From a checkpoint of a small CTC audio transcriber.
Data: trained on short read English sentences (LibriTTS-R), 148.9 epochs.
Rows from block 8 of a small CTC audio transcriber, named by matrix and row number. Rows with one number belong to one neuron. Each number is 500 + 40 x the weight over its row's rms, rounded and kept within 0 to 999. All counts start at 0. Numbers have three digits each.
After each neuron's rows are labels from the 100 clips, of 14848, where the neuron reaches its largest size: "loudest" is the band of the loudest frequency at the time of the peak. Only what is clearly more common there than usual is listed. The data: short read English sentences (LibriTTS-R). In brackets: how many of the 100, against the usual share in percent.
# gate: MLP gate (model.blocks.8.mlp.gate.weight, 384x128), inputs 86-127
# fc1: MLP up (model.blocks.8.mlp.fc1.weight, 384x128), inputs 86-127
# fc2: MLP down (model.blocks.8.mlp.fc2.weight, 128x384, transposed), outputs 86-127

gate.300:516495515486438491519484478529456467452458463508530549476411544525508477445510569431555509454432461438543495550482450530560423
fc1.300:525483428548510453483498412553511473486515554511435465508465446519537499438479527470453547452481451510528523456450473497492428
fc2.300:508544488500487525514570534466518460562453465523561482508441520557455523533461480473527509550443523516429467501493470563490580
loudest: 250 to 500 Hz (37 vs 10.5)

gate.332:494481439422494545423482481453442543530444482493538522495572530541552558364499524485507525540483541437518536541470509530557496
fc1.332:552506509563466527486516499504490540552532554410475439495502522497450509496495456507590484545481526495488477496441546525520595
fc2.332:529515473556495476467593423440460500490471454535523476553500451502489538590499486481489549490460465482461470510522484431501479
loudest: 250 to 500 Hz (28 vs 10.5)

gate.6:486509513555434494520559511490551500513463486563447519559516537493483487498509559464513556533497532424471513502511548489445537
fc1.6:506464512492545506449560478518397552506543535439512514516508510451455527473584514569566504440526464444545433456518539551491506
fc2.6:448581594517473512543544503577540519513560520520452491541500460509527497510416534485526492474574469493532543501500509515574476
loudest: 250 to 500 Hz (38 vs 10.5)

gate.372:522516538496464425511515562470477559454524509530535491499512471426470471523486560521541587545461433551470496425526438551472483
fc1.372:537530471521484509484444454552474481520533434485420470518471484557464486463515455532455505509465524473494488430464542502471524
fc2.372:441483471482442483536565462497573464429453485492493474452493377395554515499516488612526513499503489533445487503490492504528516
loudest: 4000 to 8000 Hz (83 vs 4.2)

gate.194:504554483504432543502479511509520499523399515556435501496468541436507471496529503512462555539467492531528526478468430496482543
fc1.194:495511555514522525491506511440472496475501495529504533534612501469523506503453491479530551497506557524466519507444515484449506
fc2.194:570487477557562475455488511483518514433547466531446545470502485494569475503461428462495540515487442506494505447483535545510538
loudest: 4000 to 8000 Hz (46 vs 4.2)

gate.229:492528480517498514403491468496492476549476423506472432429501531415553460468509530509510559470451466466559537508458546532535515
fc1.229:472501486541529534588551500518518428525453402527517542512449525438476493500540460534497436479410480482490511421511462532451444
fc2.229:572496582501425389499511438511583505490504541517485503526459508499482554523505427530470552544505556475539512520553499485468565
loudest: 500 to 1000 Hz (40 vs 5.9)

gate.12:476510440562495404498521513517458542489516472438557495480509495476436467495492498498438464499556484538549465504537563492421450
fc1.12:584545476507465611500483481554573450475475480456496506515518465493486488448496519496470531533489546459516515495479525426468540
fc2.12:432518445468512464555520489509516576537440502585457541454434444501459482530546470518520528466511456516445405438479508540487490
loudest: 4000 to 8000 Hz (29 vs 4.2)

gate.276:457515490525397453523562490478558561465457454526423502516461570534539511463463499517493457471557578441574526514492535506535466
fc1.276:497505454491468504492523503523451448518514446524548545535465519509507534508509484443540491515414484531540419465470573513491528
fc2.276:468440440504520498459488481549492508551519544483532460479473554470541551541478457525493427515481530498428490577478425562499502
loudest: 500 to 1000 Hz (44 vs 5.9)

gate.89:468542446554473547498526522509461542505417515509500501573501577463533451438458497559523507488496490446423532487482563405539472
fc1.89:542510466472453494537509517498537504507532525480512492518462520506484537549528554502532454504482600562516415474488432480480518
fc2.89:425440528476566511470505527469489450510449475546527450564449508441490548585571527533473472492529499544509551501518571494540575
loudest: 4000 to 8000 Hz (25 vs 4.2)

gate.40:476488475463460550511557444452497554431453499455485526571501523490448469468563474445462435525550486497497504529525460486403552
fc1.40:511466553454553554557459505524469445504476480540548538535448540459441560477525417523488521507477529480488487498474487485468417
fc2.40:511499499525537484468511494472466442517513498551507567480386517495528455548392467457444529522488572499513519555473524476476548
loudest: 500 to 1000 Hz (35 vs 5.9)

gate.373:500486444543427439511498469508451514524471425559482492490504507495550513511519512534517439433510460519527514561466451475479549
fc1.373:523528495525535546522465473415483452452463390508487546571470554486496488499513507502558464543534545502428525527512469432448484
fc2.373:464502490482490423473596496510465467456469476563566500472490434512490524471543448429464520440468521501453481481453512570512471
loudest: 2000 to 4000 Hz (38 vs 2)

gate.152:479472472477435501471565482534513529534446478497477508538480492524517532486471500523533522484493546515484511522467476539488505
fc1.152:520496466576519538541421519476455477522526478496495464488469510511519460543464440518503575434481528490442456489434550447578452
fc2.152:421542489482416517519525448562444497524477549483538523478452439479510462413487463431420492569494538504508415520519522549472490
loudest: 500 to 1000 Hz (65 vs 5.9)

gate.43:498524437501527510506551485409532548527479542506405503487542473487447497390499529584525536535526535545483482518491457444561428
fc1.43:474484510509504464526488492554531478445496511484530487516519535547483510544450509510484483520503548509538564510567578454463607
fc2.43:462465509572424474486469555551477488496480444545544521580412532493480535488547441482518508459380538456470508521489477510444517
loudest: 2000 to 4000 Hz (67 vs 2)

gate.286:498505496454464514516533586500493506445488471511500540492489516516439502518539443500577488465459461544475582421456490509507476
fc1.286:475518521505550515518476493515489543463462420528515475481516485518523581516552516529471499508419546455528508513465517525440487
fc2.286:468405557450542582569486511508507484483554532484475546507442439455468502482487516470507541462553563529435456466499439518455540
loudest: 4000 to 8000 Hz (29 vs 4.2)

gate.45:543551544540507503594520471523477485479441566518498472516510469466470514421541444528508455499509496493542548477395557492485546
fc1.45:490548438450521454515516448494551493484492501461533484482466499463509503486479491468534518459481501515469490510405464474402504
fc2.45:463455556464489544495545548539446511494526516537394463494510447512496550471549474491492499469480518469580537522501501554527519
loudest: 250 to 500 Hz (35 vs 10.5)

gate.226:544514480566524480531495539470549478430421453531509452495540557541400496490498521515443413523405528565532557515528482494477494
fc1.226:479564466530486506474447561579514552533529467539437417455465601543558500480524469496467487529535495454512439510445506531552441
fc2.226:512518415424479483494550484566542517468531474458483452540539485471528461521455527474478515495486534561497579525534543487550527
loudest: 250 to 500 Hz (28 vs 10.5)