config = dict(
    arch='transformer',
    model='CTC audio transcriber',
    dataset='short read English sentences (LibriTTS-R)',
    train_examples=26041,
    noise_aug=0.002,
    n_mels=64,
    hop_length=160,
    input='log_mel',
    spec_augment=False,
    win_length=400,
    tokenizer='char',
    vocab_size=32,
    norm='layernorm',
    norm_position='pre',
    activation='reglu',
    mlp_ratio=3,
    head_dim=32,
    fused_qkv=True,
    bias='all',
    qk_norm=False,
    parallel_block=False,
    dropout=0.05,
    inner_norm=False,
    drop_path=0.1,
    subsampling=2,
    layers=16,
    width=128,
    positions='conv',
    init='small_normal',
    residual_init='none',
    optimizer='adamw',
    lr=0.0015,
    beta1=0.9,
    beta2=0.99,
    eps=1e-08,
    grad_clip=5.0,
    gradient_noise=0.1,
    steps=10100,
    batch_size=384,
    epochs=148.9,
    lr_schedule='cosine',
    final_lr_fraction=0.05,
    warmup_steps=200,
    weight_decay=0.1,
)
Rows from block 8 of a small CTC audio transcriber, named by matrix and row number. Rows with one number belong to one neuron. Each number is 128 + 24 x the weight over its row's rms, rounded and kept within 0 to 255. All counts start at 0. Numbers have three digits each.
After each neuron's rows are labels from the 100 clips, of 14848, where the neuron reaches its largest size: "top examples" is what is common among them. Only what is clearly more common there than usual is listed. The data: short read English sentences (LibriTTS-R).
# gate: MLP gate (model.blocks.8.mlp.gate.weight, 384x128), inputs 0-42
# fc1: MLP up (model.blocks.8.mlp.fc1.weight, 384x128), inputs 0-42
# fc2: MLP down (model.blocks.8.mlp.fc2.weight, 128x384, transposed), outputs 0-42

gate.149:144119154123142098142101170160140107159102154159112142181155124096088111129109151154134145095149093118135136143164083172122072139
fc1.149:101151133116089101129147157113127100149162134103121118122120125114126155112124112120144111128138094101129114122138165166121085132
fc2.149:137176099156116118148080118135139101117150140117144095114181140123144078119132123107150117177139141129128085161151123163098105121
top examples: the word "i"

gate.122:109150104153119130122139136109136105133140155179152152153116121133055166135099091131129149124087136089157156152128053098176132071
fc1.122:144116125114131144158134158125148115075148133101125145133140134121140131080154093118134137148135128101124116148134110116170139134
fc2.122:168119163126093144139129152110139121132102104104150132133101116147161099151093117126121146129156124153061110110131113163077140171
top examples: the word "of"

gate.155:131125189106126136116106146122159122104153157112110119126089184131139122090135133106101136112144077120105109104156119124102123116
fc1.155:103151154183103152114120109150111112148147129106125094128126103106128087112115129144131085149119129132160104113142102122118109075
fc2.155:066137125130108112129149121115161130157172107087152159112131121124161140122111143083147148157141153120139153121098110155127065100
top examples: the word "was"

gate.150:094147134136125175161072096116162119132119109125128148104130079131107140145095151129113115133141168116107078143117060149117126134
fc1.150:115151121135120178115155107124085116074112129126107108113143159123198170114077121155137142149117105111104125114156106119112110103
fc2.150:134122129102120137119099050127174130156074135148121141145135162114123150078128120084104157110122194121127113157109144131131134120
top examples: the word "for"

gate.13:152130159139164114148147090118145135132105182157116141135103128146130142123139128094142146122137126116159088096154134116134134090
fc1.13:113128122116150118128109109113170116174126122140097146159116138117103126140099141147078124162093117133118138119118115089119123125
fc2.13:117101168145100137158116128105141113073118130166154091134085147128149124151123116160115139112158095134134135140120117107100125140
top examples: the word "i"; the word "am"

gate.102:134119083129125181108179121116116111153136173116162145117118124114165114143127136155123121104147130122162139155141107122078151095
fc1.102:125081154090132085142118114122167158108126140144179165107104134103095116162145094160153099167138127133148140147118161128134144140
fc2.102:110129133103111142112149134144148116102106132125105076131124139147147122152115137106119112155154138134156109125115143112151174098
top examples: the word "of"

gate.347:115167160090142144126125120149166145155119149139122122116118144106119166127084140108092180128133099128143134138181150111107131107
fc1.347:155164125109128107133172114112122152111117134151130160084121111095104122155137144095130108113150155140089130129134119114147148168
fc2.347:145142132155138139119096134120160148122160098080104096126149111160171096149119090130102131149120109149155121140113118125128127162
top examples: the word "was"

gate.321:096115116108107106114116124130119162125143140146154106093133104158101156149142174098096155119121107114152157120149128100171146094
fc1.321:191131125093182121141131158085158065150160144166104122122134125120090153125141136092098110116131165143155147170107125096140143116
fc2.321:136119141135155140128095099119105178137166134134140162099180141111123171140079142124117148128112083141111177170152112133153130130
top examples: the word "for"

gate.206:133118149057079143134156133160131112092126152151156143180142084102125115152120101140100120140097115193123140119133111099127134098
fc1.206:110088097140106130138099097116124110143080145104124098124156151142121087149127103107121127107138127138135104111131155120099124097
fc2.206:181106114137115093133140122115153138075123156149140122142144120156102140167096144141088142151169121141118140122115115142185166106
top examples: the word "the"; the word "of"

gate.358:142103103128110186125123113138119129107120132188154131164146105163110144164128101115151127112137131116175132128132123163139096108
fc1.358:127106130167111143082089169134173130109152149082127111108139117146168122131152138129116108128115124179145152135155152129091183148
fc2.358:132097144138098106093134129118144120112115135131109156116139125140141108107163175137123105146152129092100132128121129109153117100
top examples: the word "oh"

gate.193:104091106118103116138156146117130112097164148141137100152085118123105124119107086130111093123126152153142149127146086086128111112
fc1.193:092161126115172100126130114111138150125154116116169061111136157148124128124147132100145110173132096132113157097143142101123125103
fc2.193:187119146112124159120094095113115132148141154138096127110154146148160129129125133101156170085099159102131121101120153124082080152
top examples: the word "of"

gate.97:151167179169160075143118144109194109118097135113181113140118122118136126094140100111069101116141155115110139116122124162113118115
fc1.97:146116123124174129109143125110096105126126089112117098146094129128124172113139100151095139138129131138128097124143134094168153110
fc2.97:144152130089112136161132136177099054107154137131141127128154116114121148149141127104157089124102135147125127124130120116177136144
top examples: the word "it"

gate.118:129152157108105117146137155144117151107090114121110130146136119130137129121148083098145127136128143140094132139125149116145108109
fc1.118:077129113157161132130161109118148112142127158107133099120144132179124106130165114159129141128155180125120105096151122118139078142
fc2.118:123143109116121152149103147106134141124135171088122116163133120098114103113098154173127121155123113132142119155136119142135121150
top examples: the word "it"

gate.219:122139154074079100156184141136119128133111202110111128143152152086093128172168159116132114162127097152162105091140125163133100114
fc1.219:143118077112135114130163151137152144105170100132097086114137135137172171111128113152133137136163143130157133106119135135112116092
fc2.219:105122132162174149076103137114122159157151128125140140124136116145128137138123169161114086104102073144142108162158135105121158154
top examples: the word "was"; the word "with"

gate.286:158110150143106145141122197122139070156121172143104130110121109154094091103113136122129144110125129129140118132077072144120145128
fc1.286:068147131108135116158133163099138127124135176159158101115123095151053149114128167156118145061141133121111086134142101121107142119
fc2.286:115137105137114121105136170160132074134137137084164123133175135124142116052122133101114064146169125150119111126140124147133179119
top examples: the word "to"

gate.25:095138145122129153116132147139135092084122122133189121100139127140158117123108159115131110165147187100139098109117120132130155160
fc1.25:141112094127065093131122140155107162186142167111135126123149106139070124138164113082139161151124118155113057107128102141155131130
fc2.25:136122116138113128149141217109136128099128093067125133109130145168148128115144138096125141152112156110120152165118119128151139153
top examples: the word "to"

gate.288:158126133128143151139111143109136178125119152134100127104119161113165136162138125140176154142149069140152118083120106114096107108
fc1.288:167132098127101128140108118147128104183129115109127099188134099133120132106125176128135149132140201130082126119106137120128140099
fc2.288:114135179132123119088090157118161136095142151160120162134134139117105119112151147122156094149116124095134113168145082082124109122
top examples: the word "of"

gate.34:114153122144108141157115134183126108096144122121150124116095107162154118105148152094096123105104124116155095124144105122121137114
fc1.34:153113158141133155133143096124107115116114120124116207099127158098130128114088112123064144130122178122097115118121120144135152141
fc2.34:112138147142154104109181115141124133131094116151094158133140159128120121129124128128155140125115141117145132139144151143155108147
top examples: the word "to"

gate.213:149158119119102164140177113145150174109079131133130110085096084116111155125164142146121139152109129195133154120162077119088123111
fc1.213:117106143146124111121159096134150135143132158105119122145152123116133129120126153140154138061088116144146089145126138137153108155
fc2.213:125135155131152152133098143108090165166104123109124093129111130091134078133197136118123116128127131124101130154134106079152097101
top examples: the word "with"; the word "was"

gate.17:081149141132198129131120123130082137161148111150132110106108104115118128163137102155130092132148183144104161161101127109112157066
fc1.17:090134093127142157159124111108120137096106155110129140124118048097114139121139139135154170104139131158158142130133109142127146171
fc2.17:114104166108096152163114156145133142106111142146142096092143125170139090136126107096095080104120124126139092098105124106122153095
top examples: the word "like"

gate.172:135126125121146142140128187152097085115135099151149139145163132103153184108156119143095080118145144089122145164140101145108139131
fc1.172:142139111142155070127113157118083136167097141094077133097103121134132150163119149188137103155114089120132123152157129144141095138
fc2.172:142137104124122177152142131134161180145115174148123153136117100131177143140097139109087134109087126153148096092137136118128108146
top examples: the word "was"; the word "there"

gate.371:128113086137118145128143144138112165096088138150187125147091051123103120110159131138139087126115113117108128158113119136159139154
fc1.371:115134106138118180168104071132153127149128111113133124124127138131154122160191139103122140141114147168139150144148128089121158132
fc2.371:110122105133113123136149127167100115112132133157096100161085139101119073131111130122131141116119127149110121104106114134113114143
top examples: the word "of"

gate.92:130118140146110144136146104158136144109152105118150139138114130093133143165135137192079119110162096116141123142135098086153111113
fc1.92:153146143132106115092141109092153108135142158072109117122156126136125104192123086140101115113150119198101132109094155128134115106
fc2.92:133157130139084146146108120120146087127127134118098092109165125099147134128121089146169137100126152114105123161128138127103142116
top examples: the word "for"

gate.232:107136130105145104124133111118128154113141108105139144104146190109166056119086122121162113165115107087122137131140103100110139137
fc1.232:101117126171162125077130124114110110120173143168147131121135132161122151150141123123119094113133140151133086114162123111123146125
fc2.232:148113142143133104159149125148167146127096112116086127133156136165125089112117074069111117135130120121119135120129111099186120135
top examples: the word "you"

gate.163:144133148144123143104166155116090105116122159143132082118122130093126126130151116133129128065148089117166082137113103085129144110
fc1.163:152114118133108159094119141114149109113140143103155141094138114181103097138132136103123128133109134151098112115125100106170082150
fc2.163:125114152140125128111104140132155127133109113160133091115128138112191106147147105122123136102132160126183092131101141103147175118
top examples: the word "you"

gate.252:110184067134110173130099073107154142124077135169142148100142138114163108155109127117128120122175175119116139149119127086107138127
fc1.252:099146104127109100145148192165143121152113141117158146101118114111149083093134139156146119096158118173102078151097117141136117072
fc2.252:137077146128059103142155159107128132141154121151144098136102146206127127177098121109117144144144121136103085145121154096091143115
top examples: the word "to"

gate.370:131191133113137095092087174142134172133122092139156148089116080146126092109125118145131125136099122166150167134128147134126149107
fc1.370:119134081111125138126171106112136097149109167142158130121115091084118098128119110151165139118151124128128126119099144105174177166
fc2.370:151137085173121169132156134116148141151142082175103156170126116130141136135087126152093149133088133153125141122151155155161146119
top examples: the word "with"

gate.268:126160170170098153134125120203104118093077156108152124134139105118084125136127142123130120086111166110117137137146116118134116100
fc1.268:121080115169107136145093124090132081133139167096118109096120131122106151113115126116145164120139119139106124176161093084136160135
fc2.268:144144130109138140121101091138083161143112131116096154111088136130146150138130112113122179151134080110093101111151153109155117135
top examples: the word "one"

gate.138:117151079111093170136111198131184139082135123069156099085123117132116134152132134129132102126108144131096137101108138169135109112
fc1.138:166145155131107139115113097132109169165115145119137091112120139158135157136164156142167135166134182137083151136103165092120097120
fc2.138:114089098134127121071102126185113096140130103136128138145137160131135146146112137117144138104129094182183140117120142138144150170
top examples: the word "of"

gate.298:134066124125101134110143128135123147119117143159141113131093104088109136128160152147117090133160159163119145134152123115164179123
fc1.298:140147101123142131111173131151092144106129141129123132127131132120146120160113112120142111141135107134112148149174112121129119113
fc2.298:136091131125108128111155149072114133125145118111092128122102141133115152163122141140110098118163123145150145144135113119134144140
top examples: the word "of"; the word "and"

gate.196:087110155126086139122124142132092129123135133117188070134164123115132102150128130118123131124151155119146171159099129101136164141
fc1.196:132122109144131138089081140133115067132132104119117116124154118108120127097174133093122174118116116185132156167116103130113151079
fc2.196:149097113114128143135138185135147124173131116155131212141124121119151121163150087140117135123114171131123174130121110140150089098
top examples: the word "it"

gate.375:115136125113125158089149124171117118106082093169132160127122058126102147132110148144119132134152132116153131110164134121110128138
fc1.375:134131146111106084122133147123124167129073160144121114129099127141132126111084162137151141137113151157106135153092204124104159149
fc2.375:139131126175079111144125143113130108137143136160096123123139147110164097105140110116128161140131133122154136143112102133095137138
top examples: the word "with"